Weights of a small image classifier.
Training: normuon at rate 0.014, batches of 128.
Rows from block 9 of a small image classifier, named by matrix and row number. Rows with one number within an expert belong to one neuron, the router's apart. Each number is 128 + 32 x the weight over its row's rms, rounded and kept within 0 to 255. All counts start at 0. Numbers have three digits each.
Before each expert's rows are labels from the 100 images, of 14976, where the router gives the expert most weight on average: "responds to" is what is common among them. Only what is clearly more common there than usual is listed. The data: photos of arthropod specimens (BIOSCAN-5M). In brackets: how many of the 100.
# router: router (model.blocks.9.mlp.router.weight, 8x192, trained with AdamW), inputs 0-95
# up: expert up (model.blocks.9.mlp.up, 8x48x192), inputs 0-95
# down: expert down (model.blocks.9.mlp.down, 8x192x48, transposed), outputs 0-95

# expert 4
responds to: family Scatopsidae (30)
router.4:079091123121148114098111168140126058077130166159072139190142104098126120157116113080208142144087115086130108150117176147127153104075090176123049135071141109142130137110098131149155149103149166117112150196108113120110128148115164136132212167074179158140180117124101088056157171069143136130
up.0:136141141167098126125108164168122159118143109165146093113130090140157130090117154087120151116118164131136168104134145070123183105136154140100168135179074176137085069099107156155119094149181096120114162167158137108161137107155144126087125111143120170096164158131118144150093210125131107108
down.0:076092119161026174199146125123124160124100103154109132171093123129135164148124147118168129185141141166158122152108134133194146117122100123119120108136106071113125132158083091126138176132143069180081077127108147142134154134068156126130130088111111145116142074100136133127099199087125137059
up.1:111095189088146156067148117142093109123067119065140115152096133139134097183118135136155146141142131121160066125114140174057128100117111115159142116115085138163068113185172136141104136089185131133134123143120080130097136118154146121171133126140109106110249162128133129122133125122089152118
down.1:154128157116188131146053091100133174140101147091084157094095128120124137094148123126136077053149141099104152170128124129087177167148129134112116128150151129088122136091155135168115077129115124084208078117078148170150143172110156145097100132196127114120136094171132173125152208084114132155
up.2:105050105108146125164146134166121126104092120130138166116155153143085074125112141123142083137126115105098207107153094122135086125096091136077099136159139155110068128108177134162128108173195092118149180162145142116120110162114103123168141155161124170156148157105138089142073104122141133118
down.2:163115122157141138076099160119151087140111134144176091100154087130111159108140156123146180135145140109150118152083134190120131095126139118173084152062093160160133189135039120187089096128157132109145144055145165123143135106116160133062187133128205115165068120159069101112101083167123152185
up.3:142169159128173124136160136093104127118117169139193117097108032120097153109133106098083133134114125155109200166158094103134098135131102169126056189136120108172115133164110151080089134167094140128154125136118123086109154102149141098115127115119112089153059118124086137124065129143101171129
down.3:104134092094151111065157104116102148192130112136126161150102116125174113098083136050137088168147133140168106176157118158192129102126150073118076114118141108168152136073149112216103162149139165157126165151156142128121129060125139144204093126153098129161111134143061188077112094088155140107
up.4:079133146110086120121131150151150119141112139166057111156079206131140118105118162157148064134125134096205093255137104091135154078057134132132136168088137120136138115158083104184111137152197190126185091139104082147073174163098111092118183126130129178168147132161111108153139103124118114152
down.4:066133096124117093111150187111156144114145162166170141162184111165112129102097151146163102148155104136139175119108068115125160139094108182157086098138101117145125076105120225121121096162174114147094142132192124106133126154117084132128133120122087127092153183150146095140111114198108133120
up.5:104115052148087106111118147133143127144039175130074094105112199174148139138108154095133141126119088052110093156145162037117161146085087139124171141104125117059080121147058110111128131135203172092178099255156109119114123146133105128134177112127130092131106145124140154119154150130161119174
down.5:155127094114117168154156139092078122142072139161161116112225110070109181164151126126105158095052094072095172109104093137136106121128185159141120113125123147122110117150137179115146115170108169221112176123120165122134109127166117120136137165121108120114151084103158079165130114155106089149
up.6:169141193178115092120084127117161137138054144166114159157169108139134122169101098161153116107099101134111189138136088061143196119090123104118182081158134134114154118085073124124141124094147097115139085167119148161171138118180141089136097134134135145119056063080182191099089111150137089106
down.6:119135154114128177112140157131125092147081129134109111168094057155163142107144115155120075142151138123124128116122037069100145103123116087188137104112048125122161093115156188130140121162139134138116111123130144123111154110146047149139097072133140142144132162096130144119086136130171077172

# expert 7
responds to: order Coleoptera (97)
router.7:165128112098123116153176107126119182159129142127147140130138092145066149159142135095121120058089168129082185091137096155142073138175126138116144110115127081121106099047163149196116138109094078150102100132106171093168072191134125160121087122117121119065139173092118126125128098164124115149
up.0:167122080117125130147099156126149102142111095155114153117123159168110138131092171126135060125142104124173130103144109115131128163184124108149099115128100126106107136164118116146151132032101115046219105170130003169132124085093103117089138138076107136156112177135174166119170109149145108157
down.0:160140150149107102118124147141141147111145089098119113060145101056121092093127115154127121148162116108187086097095171123131133148139140135211110119085066205150115127107166116139099073146140094097129141133096144111184128159121158139074120137150077148152145169113178142124207135101172109215
up.1:119120181200109118149111117128094121141173142124172135106110108117146132071141201093146123097119116162108117138105119112196137117170144137113102149130130160157151120136064173112142150169143105164142189078132107093126104145173098127133159113111122168094085150130094179103084149138204106146
down.1:081077146140152138082098178162165160108192079147086119140135101165128080138136131107147118139165078122071157098082126139147116135082156177166079182105123103168109164120144183109134122108053111158125107149046135093102087105082165188084136131186142134090131101130157122110092137140145116125
up.2:180130131115140049076148118139117128129127121084119074079130162178162167200145138117131131143134158133138183137105137132085108147161131131112102122135095105064096100089164136107139129082141133076143127110118104149110090116114158109140102153117152113100120107114146142110179148163109177121
down.2:115150118110117141164144182173142160072137110109100137126159147104134152066158136117150180185106068112198120137098143122194102076113104141030101127086149161133106151124075085089119120142108139102142052134193140153159125181137135162118130131076125140125125155091088157163099073094174132155
up.3:146161146101134121176157103142102152102090072100090140173156138142132140099102255106117085043066135136131097073148139136129111144201143128139100193114117136142169104101127142105135136095113144130145107118125214163143143096131154180136092147103150174139081145079202111133142134112067129107
down.3:129147106166157134163111123163089103077100105112156105155063163163141174071119130158113131125061066102089139094124142127107107094118114077118158148212129166127160122116126160130170152149120161052138151087109132154176106169199092108132106148187160161102164146141172129179162137094099143114
up.4:107138109154150152119072145103117142131085137094128069091131103137090156125195155198111145130131173107145124166144120115113139151102140162152157128099164159111114105202146086125087166134139113124188123138112174094106156121047047104126218141114134139121134110097178079131129110096105105137
down.4:161161090141092158131133196139111164129171153100140116136158110121140116093044058181077098161150208080167181144089128200125110146112122121085107173155111127077108123138071141147116159162154107141123159104081122125152168133121130183177144092112133111134069103168099166149112161067151148084
up.5:100127142115126136094143132143170127137069150139089185146176152109126173096098130125089122187165153114135116188112185088152125151155108137142132140201127130085140098106119136109103120093118120146169107143157134138104157149098185132094110063151119120073123024168148119128146096117084214160
down.5:148178080117122126151144081162108119050114095119125083100138190120159158075184116108137145124075149123120147155157186133117116149130094145098143193125130137136165069185140161112048128145150104071171144097138164130134076138098107125100158117164088129137168138104148201062167120151084142142
up.6:099147163164135119130129104101130093136112135132128170100134141160143129094107103102122052080111138132148155097119096110180138055163077122112144077173156142141146125147068119175107115139162140150092187145138030097150146210131105137122111089041152134101169071137113126145121167144188083138
down.6:127129133168133167070102145146118114092104138134145083120093141192106169133118135146128127102078099130114124090106193086051151109129185215099145156171122101088152170094158105114120094154148123134155141107121145146179174122133113078100094177199159120126131124079072123098150117128191115140

# expert 5
responds to: order Lepidoptera (71)
router.5:143083133099078103112133121146147106129189132117091167156070153108124132164109118118089063145159157193147157153169147104171123145140151114092152144182113160080189122073099155138142048140080150145113103053180130140145127151088134138079141166146145127145097131122167085171113120129094126165
up.0:027084037144170177118147134091108111144114161138069142093145154135094107105091072159175119123112145063071073173147113050161116103099093101128142109178190107140179146167107119155153122141099143104148151140113075135159107136219143112142136172119147132113137075154110077136124164135171129142
down.0:180107144161086165147074159147163128115117094158134149108136092160099116090116132146134124067121106074123148060163156170140145079096099139169190141133119081026117113075147117151140083126142105092161116097120130131127142162084167138171121118115161158108127155125095115139122107074201100131
up.1:202121158151126099104073122179136137099176100130129139139104103138185128149116178142122021134161100178193149091164159012160117202130121118111122200147130146159155102127115139098123111174140146122167105145118110093106139123151137132164152141113136128136082093114128164131096180148184106118
down.1:185115099113128106138104123118116120158166077128119109129110095086162197103162115097166111166134090126114113150153152140153062138152165104196112173142150075127075104089186102161123167098088129130095133126124080070106159126073169187146162085134174122070141166105106126152110094128104155191
up.2:107109196142124138111144058139093153134121118162234189132084128098075133137103153107158138151125139106135106113119108030116168140154139136085077091099183128160161139107106126117145088164080098139069144151133255119198097132098145115166156132120122129123180146213086133118108160137112187126
down.2:111128108126183118152227113107105108078073116143142208098087159153177130139104138101123150053147121101109146079181156140140074129138195143141136102179131120121107090161072119160101153081171112170118110122154075138178151098105101105155122122137100122176172107159137163129156051158129163141
up.3:058130170156067127149084151151148138127189166111124042107141116115100149135123103145155088151089158166095153161144125079097078127107134151077150142124129151096134109097136159106123091122146084179115156163141169104142151158140122143069158210131144155120109172156126097122081075154175064133
down.3:091118189104047139093108162127126110142142177136118185149107103084140127148165078149115096124143129123122104106118140066103137100110126131172091167091136101174142127105088112126098116139116198089101102104122169196141131110119165133121138123126110140123083160122102122111087083116192113110
up.4:198158107087095084134109168056124102106077152106077140111119161130138139134138167115166130191129009128139122171124115119120129134133120138112136167127125119113139103122097122167113133059231131165073119129150209119070107148135182184065145129159142112111170127115175095087166093128130126116
down.4:098107114113039132081157144126134170138151128123058101133080070126120105120136177158143147100153123168176143142135175161152132109153116132144097170091128140126091136154103119109079162156133090110103113132151118130128136136114149115199134106130067094184154201133086165041117123139160190137
up.5:096128180096177157099104110146150120126055137145126089150140183114107160084122126157126093096141174097158088192184118119153120139150131133120109111083114163103133121159069119059135124094134172090136066124141119131109158116081120125171139165102122177109142111180110148152148168127167165135
down.5:079113140142150096152110126115167127160100145167096118105160123103124137125135147029127126171131134219115135127128083120228130139177116182142152117123158134116178182143123146126200077114073163105128126123178150079161123144141146100117123145093117144101093105176140133116132134211103076174
up.6:077115083159162144126122135084104129143083153109152205116156153130104132098124162156118216112156122062156077163068129137129146114079134123109075071181177166171102105133143089131117099122163120115145143186140130135093143225204064151097115148129121116122159100130123141113085144127102126142
down.6:121133073138145132115140157107111130172107128118118066128155116098147168149167140170123140110178113198140140145158101115080172160095124148117136165143083155191173138133114089120099119173203131116174202091143189140099175123117158086063101114103112164164114079067105152143147103144155141078