config.yaml
image_size: 64
activation: "gelu"
num_experts: 8
shared_expert: true
orthogonalizer: "polar_express"
adamw_lr_other_params: 0.0027
adamw_weight_decay_other_params: 0.05
Rows from expert 6 of block 9, named by matrix and row number. Rows with one number belong to one neuron. Each number is 128 + 24 x the weight over its row's rms, rounded and kept within 0 to 255. All counts start at 0. Numbers have three digits each. After the name is the row's rms in percent of the matrix's.
# up: expert up (model.blocks.9.mlp.up, 8x48x192), inputs 0-95
# down: expert down (model.blocks.9.mlp.down, 8x192x48, transposed), outputs 0-95
up.0 097:081171140092107132172117157099174183109097116103178124119184137131148137078112180115114128112119124133137090097128117105123136096134100129130166143107114108121163135154098138157111140143174145151137140128143116158122120141157107142118134105162130196108137153135134169141145151136134089151
down.0 104:148119123129151149094111132109132088105120140057136105132120106117167125109121121104120156179161116151094131086102167108122137150126090146104119168093104120133110145106130127158121159133145107117095136146174067133158124104085133137086137141142102145138138093097109155121081172132162156092
up.1 094:156104125161084153098138122119166121114130172147135128129135098131146147138106115167144090162176132143122145153121128123101145121163127113137146152129144104103134104126105171105115111122125145115163149058123114101127113120126105103140098128141124094104119128099106166147110130141144099147
down.1 098:146160102113126155123129083149140122150069146102128149142129127113148109138130129130097082123123101114143157151134121113149129130126118166089118133133128179131111131121102124138167139111169137090143128113110156124136143132095131159137154154152080113125135095160110115066111095099135117112
up.2 099:132121149111116155095100142111107116152090129103126059126138141120106148139097111137129159165172105142096125122136148118176130090121126125149146104147134095075132175155119138144151143121111094120100104089134160147125148190177147164095177177109117176086134141140145143122123147141096121144
down.2 089:094138145120140105126171141142190106183114120128131133152116159162099125174143147113170122110098155112141183088111111163141132111108109132107110136145136114149144126130120105160157135173129146129153094109095136105115112132120128142130078099103136126161159132179104099133087178121159130146
up.3 109:217139118141104147116105109144113109165119132136097120124119075120137126136122169142119122089133104144110085125152154084077158127103120111103190114120104129113145146110097152081121122142126161109174100140116085188137117114137143071166102101138131109143123119110103145139129139112161107144
down.3 112:146157121127132143094144157092084085153142132132089111137154133167142130114170121137139106107130113070103155164101154138111124119141157088136098136129127151109080117159130080165120144164112118171123148152148111144123096104129068102112152104117132127101115117122110098132109124142136128139
up.4 094:122131152153100106103118122120105135119114099139159097158128125136120135145103180153124142100109132117101117145147127155108128135070131157102134183129132164128105146084130107159103112136113091110138066105089103107089112141091143136126172144137107103137129166104118161122123094122063133133
down.4 094:154128103119195152156152149103112126134116100115166143102118139138138141098115135150140130138139116093084128144144139119084100117135146151106135169177138097153144103145087103148151162195106123139178154101129157129167143108135128141106106145103148085112148119069135131120137144150138128140
up.5 091:117116105122111141115133140180107135102151105163151110144142082095133138107116160116153111121117147144128125123147169123140110131108129132133109158130158139135126142112180136136131104127149110166140092170131142145116135173174135136108112134163116095119115143097111122107092069116094173153
down.5 089:127102093113114132139137118133138122146143095100111116141130150128093150178106136082145113166084176116104103149149110117105123122086165131152154145116151119130135137150132132129191126091117126092132088129132144093134152093156149087167147111111118169108139104166165134095129108160151136127
up.6 096:169160088137082157103154112139131113135115121128133123115122114108108120078174150135146121119145110122140147124127129138152142129095091170147122094136136142156146154165142108118134092142151119120105149080094134140116172060134138131093146131142113120172150100113129164105114084139139084131
down.6 098:168144151117107118145136144169124121126153145116122145103126131135145131131152128139107149152141150114123084108133113186105103156126161126165155124121163161126079142126098095130138104136109150130119089121102107117131129128068174119156129124148131133108152186156153090146067048129142111143
up.7 100:114149078187137103123105131176136131120122118123159125096120179088125125121146111117145085167113132131099123124120139120129104113155136142144095147157142146120126103141122174127141099166143113119161147122122084129185089101146121137159142080131155086164112122111115101089149108131096160119
down.7 097:117168137133179135139125113121103124140081127115123114133126128136112154132132142165138071106130139133122159088142139153113120145112141141166104123148140121106116072134194162130089103119175127154158147113153156126154131136168109128170130096136106103106136141135139114150110104142158110077
up.8 097:172127133150099133148109138159125185112090100122164144150130116121157146134128170078118105153117123119086132103073128110137118132128142148122128148123125116130146128084125141123130131129128136104147136108172153121139141195136141149118118113143132154131106111155097144125130147140169119122
down.8 105:104123095142131130162133105097124111114122099102157112145137100088121118133118100159167143173163109138119167135100128137139090109148143171085138112143147083134130100141150164155134114118088131118053140078161187118146146140144166113115169140138122114137099127145081105122077117168146127156
up.9 104:147143135103161146094163153124103121112113152108126141117109145099130105138153099126139097187119139130150137129132159070130131109123122132107137125110138152126086123152063121153138107094122141118129124130117111144105090154083123134111167149177146110203127124124099144155123121116101062130
down.9 103:132185093168161107096136167101137143136113145088130063138099130179159130095114133128125160098083136131092148111126136080069110135132089101116154173121064146134149127106119160111143083146131116104135176117101121146135102142136101108111112163147146139147106139149127152146138089136154102152
up.10 102:158100143109132169121152075138126122145110131152091067104122092142128151171146118157119110080132147125124087111150138132113163133135104117093145163098131140129114116120151121100124130128162124107151130111126145106130128169074172121186127132116111130119101167116146069105180110119103113159
down.10 095:137128119173124149117131110119120167159085143104148150098160111095110098128150121125120147122118105114126171159110114155092152124125156152128127116112092145103093108145104121127124094133060108117124142170068108114124145153119109102116123107134107117116116130137102155136113130116110144141
up.11 103:117153128148117134106091149140126115079078137146105136132127131153140118121096134154175126118130149114162121159112100176112152083110122110154111111154157105122116144105148127157115162119101112160107116115150160146092096145132112154153110136145137064119128116125114078161129156111114096130
down.11 101:134112151144107127136087115122123162109125114129134160128138151113145107067112149145162124110136134117110146138134124145156129110107138134134104142112130143139178119144142159157132134119099151094123173094157144116163101151111167134114137126097175136127135118107137124147094121160138170116
up.12 103:146160128109129112100137109126134096148147157161149126122131135121117120085144153119156075164112130103138118110143103163151125108106146143131162137107092129147140102110166121121122139118166154135146127107117143126127119121120140139097117109144128137133129104114134190117119083143091129165
down.12 101:087119149119132098081131138115146095128162112114103146100152154116132157131156145133128142173159104119115079152138142105137141166141149088146086113153133083105101163133128118125102119117100111155112081173142144069124118113114130140164130101125148151123135128132110104112123107154122132148
up.13 097:142152090115116161124127111159147169122114118104123138131172127142101125102082109139105100131130133099137121092125146141136108117120124139139115128115149131111083179144098100137140114140132091090150119196101139119099147130155124136157131104126115101104147173077158134122152135150088099129
down.13 093:148083118172120169101148112162125149138098111102093088133117138172132132152068132162114126104138141125163147143130126116150107125103126132102123125130104139122138116065120067111145143139127121133127092132117097128132152113171088128147124114090096123100126114132090143128103133114144167093
up.14 105:094073114147112200111154123137141132160081143122104130107116091091139146143174111125137149122137129133123127118085129086137165121079121139139149107121127144129129111112106130116135104130125117160103152101162169161145142102186105164147150059113104159109113165132135075105131106131106150101
down.14 099:142136129123086174158112115103097094142122145131155124123126171137108113143118089142145128121136144089135140114149139120139154144091122128135134116140142139119142135135119139110101074130159138161110121107129080093141153142145188095131116142142119119119154112103142116135137145135104128099
up.15 094:084094129132110114126124099186110151122129139109168126099147088114163125124100146123100131137132160152101116118134140125153131090130166119099088182123092147163121130160144069143115129189117129117136115125132097151133108117139141117156144127113121150101108155127112167112071109126175120121
down.15 091:148145080168119111133126159117107141105131178160120119110130094167162140108156152111129150152155163083122112116095139091194134124109125111133097180111130093152116149134128137141106179129157122117093075111152157117168152080117137172131139145077152105135147132088103133128128119151073135122
up.16 104:071159151125129120156123111117138094178113140103162089145169120151127130147157111135120110107121123114119148155114120118114111075146141125122151100131132118129131128146112143139145150171169127112090183163133131117118111166138123118060192106104117130072132121144125131123092141139136096134
down.16 101:064137162119105114130120121105096107089088103143182140138133125118187120124112108134184133138188144100133135156112128123127136126112179111131122106107171136101123133123155146141139117109083123127126141099147162130123138130117130102140149123114076131096158123128156125123096146155101149134
up.17 099:168156165134131127125175127101158118150109152127134079107122119120141117103125148145173111126108094107158113178121160153106122132100138130105108174167134130120097156081113095151131128112072150087127096138114148145108148129168133133140141115121135117087153157125113132130101105132124159140
down.17 106:130166082115146153117141118136186199135147103159149146142144106102105102114135146131132089156112121167164124119179116147142133122112156149128108144175130134084121110142142139103127136148154156108137129129136126119151117118117152155117060149117127113108118126075164112170104102130092146154
up.18 105:120123131142076143120137098138127116111116160162158159134151109120132148145102145139096103109176135177107164146141157141149177113118108132113091148101158120094109106110140092123117090116108174134153100138147128093125089189160128118155124123145137069121117116140115126112152114158137161142
down.18 097:139102130094092149131125123106190122140144087100139151130167125091119114161130069128119123142086124130159132151164136119131116147150130130159193111123129150137137095141098162103088140114137109148135133128084117131131144121165139120136115116146106152112063150134109139111117102169161121128
up.19 100:125145146162114122119125107136115105118130136130136124096125120134131149187127111164171093109138137112132107130150113158116118100106144124117109114117138100100085121116159144193152111166157107158152120144138141167076122146133118144104133144091124163128156204107121116102125131119154127110
down.19 099:110096109165102113132098107119139150158139141121102119122096108114151102127089153089145154113159100154130161169159168131143122129135145112171145145103149102124148139133139100190126156134127132120145130157156115076065150131111124161093163101123134095111144075098109148128143188169101140104
up.20 106:136071102118134148104115123112097108147070132154142170116104082138114138113116138146162194141157126129132130142113130163157149138136113127113133101112148132173147081123151108109112120114156126117140134158108136124109135099082123122114131177151135119144139157127115127138091182121140093142
down.20 108:140110143119130123099137148139103130153102137111096105100106120115139138151107095121133131126133156139087151156129154115124181135122174104202138138112130112094149145125111180140130116119139118090114099148127143102109159169113119144082096136170124083099158163116119116157155139162098105130
up.21 101:171139189139120133133142137126123106141098078123103138138121158146113131136092122172140100134122115107123119154132142124161090159149140110150094103163120125108138106154113122122129080135119139129131133131144113119132170148087153134112133133099142179113098132122141100136118157128145126138
down.21 110:117144130118077119148152155115129142156088102123168111150141108124100137178090116131117123147126131141132138110132113149191150151118088106127128089121161109184117120107137124131148121150112098094111111110136166129090121083114107144133139148092136136102114123180095144089125159146136132141
up.22 094:118098159122128093136112117145137124159118082119063106110129162116130105118147106171118098117128151107196138166127118107128181154092122105150131084181126146098095115117097174179117103115161147081143146159103135192094126136145121135133144124135125092163127151108144163130156142136098095130
down.22 093:149115126138157172141169100113099166127140122075139110115103102142131141098094119155096106092123100156152122074148115130128134102136102136160133152135089110148116124126123132100093121114092151135143155164148168140135141184122089127134202102143176121107138125098162102131164120110138124110
up.23 093:180120098120111165159157112165151129093095090145095139153140135109162118166095149124145105176123118117128178107119157129116137169097128109091081128131108144112166132099088135132116124130155105108124169105128163084112147133124150142116172099095124144122123125140142140120107148127124115145
down.23 098:163129106129147137122146115130142166133122097160133127073152093084154146120150090150068136090128123143141084116183078117105106120111140154161131101119080105112129114148101131113107133131141117106149154124103134116140129121152128149118107113166131118134132120101159095100121150096144070141
up.24 102:140101139120130144133160109128146143086062104097134137090100146129129140101128151113140120114170126120146130115122099171090114136151123123156115104129099125105120128115079135142123093129163135128147143116093135137126151117111104144136111150107137168118112078155133131132154093107111156141
down.24 099:152097134090109154128104104153129088089143119106146134100147131136099128117139102164096145146116134140127110097139113128116110135071114174103129110114177137137112142120169153138141125141146109098126155099086103158143147088111134163120149102133085123118145160130115135142148109101112121109
up.25 098:119122124090146125141116117147155126118133100130166119093120107144120118111136148087162103184102145119107126115152140103142144141141116118111096130126150091076187127160106149156118124170133123117142133163137185111097142118124123117154132146144128152103126127144086083122136102134118137133
down.25 092:104145123156157125103163105174121124099095117159127162108106099109127152160117115149093121098091149126089107101123069121120145104140146152144147132123090158132117116134138158107137125109179134114114136086125114137158138113132092146108148116168120139142090120089201168104144111162058142117
up.26 105:143116080096173141148123134161131147105104074151145148122116076155103123085105170122127097180105088131170152125138129078167108117132106116134163147117143098149134119184136136148142186133150118112136107125133111125125157110117129117167115136171134091129134142088145104108153140143118124130
down.26 102:112128119114175140137152137117119109123130152173106101115084105126124105142129095073106149108129103151113060123139056109135128132136146120183098131137112136160122113123104191155136135128161143153098156139112117120159130107182101104131106128123144131119112136155118131140137136143141132145
up.27 105:125168164150139124120160123165156120101129081148147060118159078146133133077129136117172099149122127114091133149102125103084137102104162123098114105133118148138167134147150126161155127133143123107123147154117105137118118131101135130131139148106134164149115168132137122134108099121113154121
down.27 101:098197135113117103114161136127153125124121122140140172157119106140142114158155126121096143109133095137132083140149141118126120102118132107112137139128133095130153090116153135187117138148147137155095132078093161106124143126090131164179120101125131128151103139120132169096117145102109091115
up.28 100:143136120137139138173154120151127144132101161097113122108121136126165144079146180141140073116121129121119124121132131102137154122135117125115141127152122099127129117138137147118122131129143100102180130102130130104107140136103114118137100146154143086154077149166073187130168151142103128117
down.28 107:138138129139110181122108132124129177148109093121136105118139127105109122083147121138082155140102164110161102103132143143089131074124093137102138162138085104160088133120122102130128121112114172132136092119136130116107142120130150148124145139156117139102116174103079116153142140113158154145
up.29 100:114145161180160119112154163145127156114102128077154091116156117129166144116105112112127131127072146131159162182113078143114097129101147113160151142136103132138112126132145144150116119146159116140098169152128099152119123079161131129148112145149146104097080159142126152133121124153143142101
down.29 100:121161139122128130134150158163128105119164150162143089137115161131112163102087150100110100165135145149127142106107106140132112131171114098113144123078147115165147139119144132103071110085149118110132163096168112109113124127103106126140141142076137149167101098101121075099145161145144135124
up.30 099:174149129160117137174143106095132121156119132103113108104106105108107142110141160128109084128126158149126132114167156117140146131125107126125141094089128115118116116161124092103103093133165128132134141122102118102099100159156117137087088104155141107114091137107161150130140096116083158157
down.30 103:132105133087111128162079102116155108123132141122114105118144117066130142171101153111119079182138132120140169146097106119144155116161158144151116127114162164109116147074180109132128102099120133129134094165110127148145123131147142107124115106124079121147122115125144116120109143176120143114
up.31 091:092199114121102117091132108135101099112147117130080117078124148136146182134092131109131130119163106134113135158182129085118162100149142120090152155119107130112140129136142145099108108146123142140165108166152134119155090110132141181149141097098139098136160100082102127103161087138140115135
down.31 090:092145129122141097153127111129129107177133156166075089152113109177121120103149118147147084096140134119139133108081163162104136180124092109127149095097116137127084115109102079125114102111131104114145130113185121159125160164135095107131120154141157125140099140144133121147154108107141116125
up.32 099:164104144107105134118127166135131128146094143119080134118105125117140140158134131080137128140159106118146138198135137153142135119132097116080100096169128138125132119109138127131135128119122117087129103105119149128106139142128153120083080166106121132077102153132150141128164088127123138126
down.32 100:137057143126124185115128130131125113110123116119133160115189153126097118102141174127134162169087146125128131183102157123099134098106131160141202120108109145094143135176088137113138141098109080107100116135146062126143119154099131136078135109144114127149119148101124110146125106120105161168
up.33 088:081143149117105120125155164166089125108106136104114102107170140140134146097145129111141105109151167092137125129143156111116187087143167145080138148125122126100145106161083136132103115124137135138196102145114117114129100132097123121153141131124161117120134112113107141108194127136114121140
down.33 083:133144147098124144108165139106131115175154112144166104171146085166156112125105140105085149099140161135088110101104164149119121119123095114121113146078135138122097179092158135112109109159150119102110121125169052145111101123119100139144117122131146110129122143138094133089175149121166124135
up.34 102:104153149157104134093127107123139120120104131137137113131134143138131118121104157118117097098154179156090141113133151100143153150132148157120163160108155138131107098148130132113153135137101142126127108157129127132123153150109128117141133080110119119128116143144104074137118135117144129159
down.34 108:082059135139145107127136131144123143110106147102099175107101121137124104128149107127133114115086137167139114113143090167135146123131149149142157124140120092096141139150130157127103114124127100131143161095109169171170088124144137106105150159111146106103104128134106148163124114109146155161
up.35 098:159174087115135096109125145130150124140110111090140121095123162117108092106137144132145149143136120141120127140131128163083092117141172165156098140102119173136112119108141134130136084134117104128102161153106094106098121147151130130150140140132126081108134102136142140137122111145126099158
down.35 102:126160121117096138135143140125157170124087116133089140119122154125118144146128137153140084111118108155143172125101163116102145114134104111102104143153107133163138128111118148128122113094175150144166125151116121105129112121086132136163110144115145151095157147084175107102088114138117078115
up.36 102:128101186124181143118123134125146140132065106158119098125116110149096104151109066183128160175089143125147111122087140140105109121115113129109128129126091157142119127171113098125118135106149163131162144130131116122134117137137135112143106098121115130113159118139150083131149158131142130147
down.36 100:160096176098149105120140119092103126125146118076082169126160150125090114105126119137109133128167082164124115127109118127088122168132140155146127099132135125066155135112138144124115134169139143180127160165084104122157157131173164086135080116163122142122167113095134156113157132119125152099
up.37 094:108109182117131128132094134094137138130139123178135115094140140132088136166135159154135127143136087130128136115116113157143138131156110128087149128121143109103157102122096143119108128137116119102119134138092124143129119181077113127182127123151129121109116148152123093148132157113103176078
down.37 099:126140123133178109139132115120111130118112116116144129124133120117107141125162146140161140142100132122150120137128112107111143142167162139171110120162105105147127081137138131089091154100151114147138133153113130110099099131138128142181102115143113114121161146109092117129146105169151106115
up.38 109:101125084120129139090130153128111148148097115128130159101153103146162118093155122111138140120081127141118133139114066122141119091138132132150160069137130152127180136110137127111117102103090122131178179122132099149121122112187145142154069125135134122128133159146082142124113086163129091113
down.38 106:162095112156115132083130162133111110115140159149134114174122138127134129123164088114132091135134085135153109137117119105092157102134129121150089139118121179155193122149168092127090160131155127160150141091153141142142113154115155080102154133136136122135149115078089133165113129123176129124
up.39 110:135143136086135096135126166179134133137097119177126118112109150153100126088121145093138059159130146110153099129128105087138133131124134139139115120128128130119105117129092104167122151124098077129092143101144098138101106128111163160149112134122126151130150149157119165130143138128119147130
down.39 120:125115148092182097103096167143157175133147139120148157133139120130113142079103122090099086123133129152160144117129078138171148104148105101111171121127149105140103112127140112140125123143130152158117113134148135104146150119142150112180123140142108131154116141148108129125130161119096122130
up.40 099:131100150130137136146119120127159126136147093130116132128111124151140093138135109110168063136146088122115144139156163138097160100088117149155102128128125118109112136172100183158114113142129148137119123125157153207097089139030137145105172136132128108134122114090107168108117095143168170113
down.40 096:097129156093128141123142130124123143165156111131131106167181109133144162123123062113135100140100135133111151107124152148123096109141113107149109092140112151131113150095126165130145122117095141100122143184095146116124089120135127107108085106121158145110096161131140132127097127181159101161
up.41 097:117125133128137131148115109108122133074158138158128098129157079191130145094121217135137142152138116158161116115114141134143142122110149144122132115138131132116143112117095112150092155104128124148129126152151153138147114128113109115115130141122125123130155141126131138126118106144127122109
down.41 101:132111121120156125149124070139164110130132143148137131121105158106116105141194162121089138155106150112146082161126121134084119119138098140108135108119121084100136153100117137140145145167112122120118139141065122153100120124161138156100111104151092103114076127150170134118109140116108154154
up.42 096:123137105117142127100111126129141138137085141099099173129122130109111138132106120164151101129096112118141168082155128107116126129153139118124123134096130129159135106168135102126128094126049146141158196101098113138115069139147155148148157154116120139143116161158117135133077161137180106129
down.42 092:136149141147121137083137148155153107154109140142133112149138064184140137141110070130122160106148095112140091124118136132120115106085130123148121113108105145138126136142080089116169103138146086105108109107139082130145183155081145106174078150158124131159115152083112135104083152166158128133
up.43 088:165128091087048134079143141135169115098126128081121180157149164083127130151100156146140086152108093133091152087146142132119085164110125134154104160136124122127108088118115117140115072166150115123139134139133143138126111117143138131143107121108151104121124093125147193109108120133132155153
down.43 095:160128097157163141154115140171179127139132100132135145121111065136124141131120116127112117088111114138141136130153139145173116110118121113125115130166148065122070103151094105146112096137058125154150119136127133125128130085086153127100147160144150079099116150168112115148127150098140128131
up.44 102:089131072106088132145114136110133134111097116119125149140158175148116141152131191113089124168110129143099129151133152160169108137157108152134126128097127153124143126120151114128120100162151177146154142152121129130123058089161123149094103132137096163125139137121122141130128149110139124108
down.44 099:161137104134078156136081164109147167150134080159138109141129066150170127130164113120140121128130134114161128139156168108136175139130110141128122121131115161095106143123145122123128085132138114101092106109096135158130183148089135147109148125128124125155135105114165107139138141101116128127
up.45 112:114147130114133126122139142150095108119101126115155123153116134123168140139134076125148048185131102151139120146117120140141130088130117138128145121141148120122120131108145087135138057126130119120097141121146120111122106157132142116115086139132106104170164176141078116152146135115104165131
down.45 105:128138123129124118123137117133124138092141149167158112136149137101108174098128136143140177083099117119124156089136147069187104132136132143066119140123078100157131118135126138081150119115117130078174130095146116129112101153144122142095122163144110141156104125167148157116139150137099147140
up.46 099:143124136157153135099168140129127148145108096108165124127137148120175103104129143125081130145098110115138136126140087096092154147138122127157109147122116123074152115114113112106129104154114134104182171122112118141150145109104119094131154130176158137089120159152141162103104120132172119125
down.46 097:124133156130146154152092169146122149144156169156132109128133115093114157123083110144139093141167122169145118139064110144086114133170120127095096117129133095142154119120099129145132133151131146145147124112125108150141145126109145155129082111093124108101085132096108136148142106091156142087
up.47 108:180145137130132139122129127139104101113117120136134157128089119121147122129126103148147140109078163166146148108124103077137111133134112143136148075151115168093099100098067190110135104156154103126165105116137066123140149143127133138145128151101119155119126136115131136119142137126118127132
down.47 109:125159121130099160120168126107067090134143143129098097166129094126112107143110144158165168123132180113117162104119172134125144127160114104101155135086144176100107137146097092092086172170141162146110096138138093152153101102128122096116139108123122121158123159195091144088107122125156135152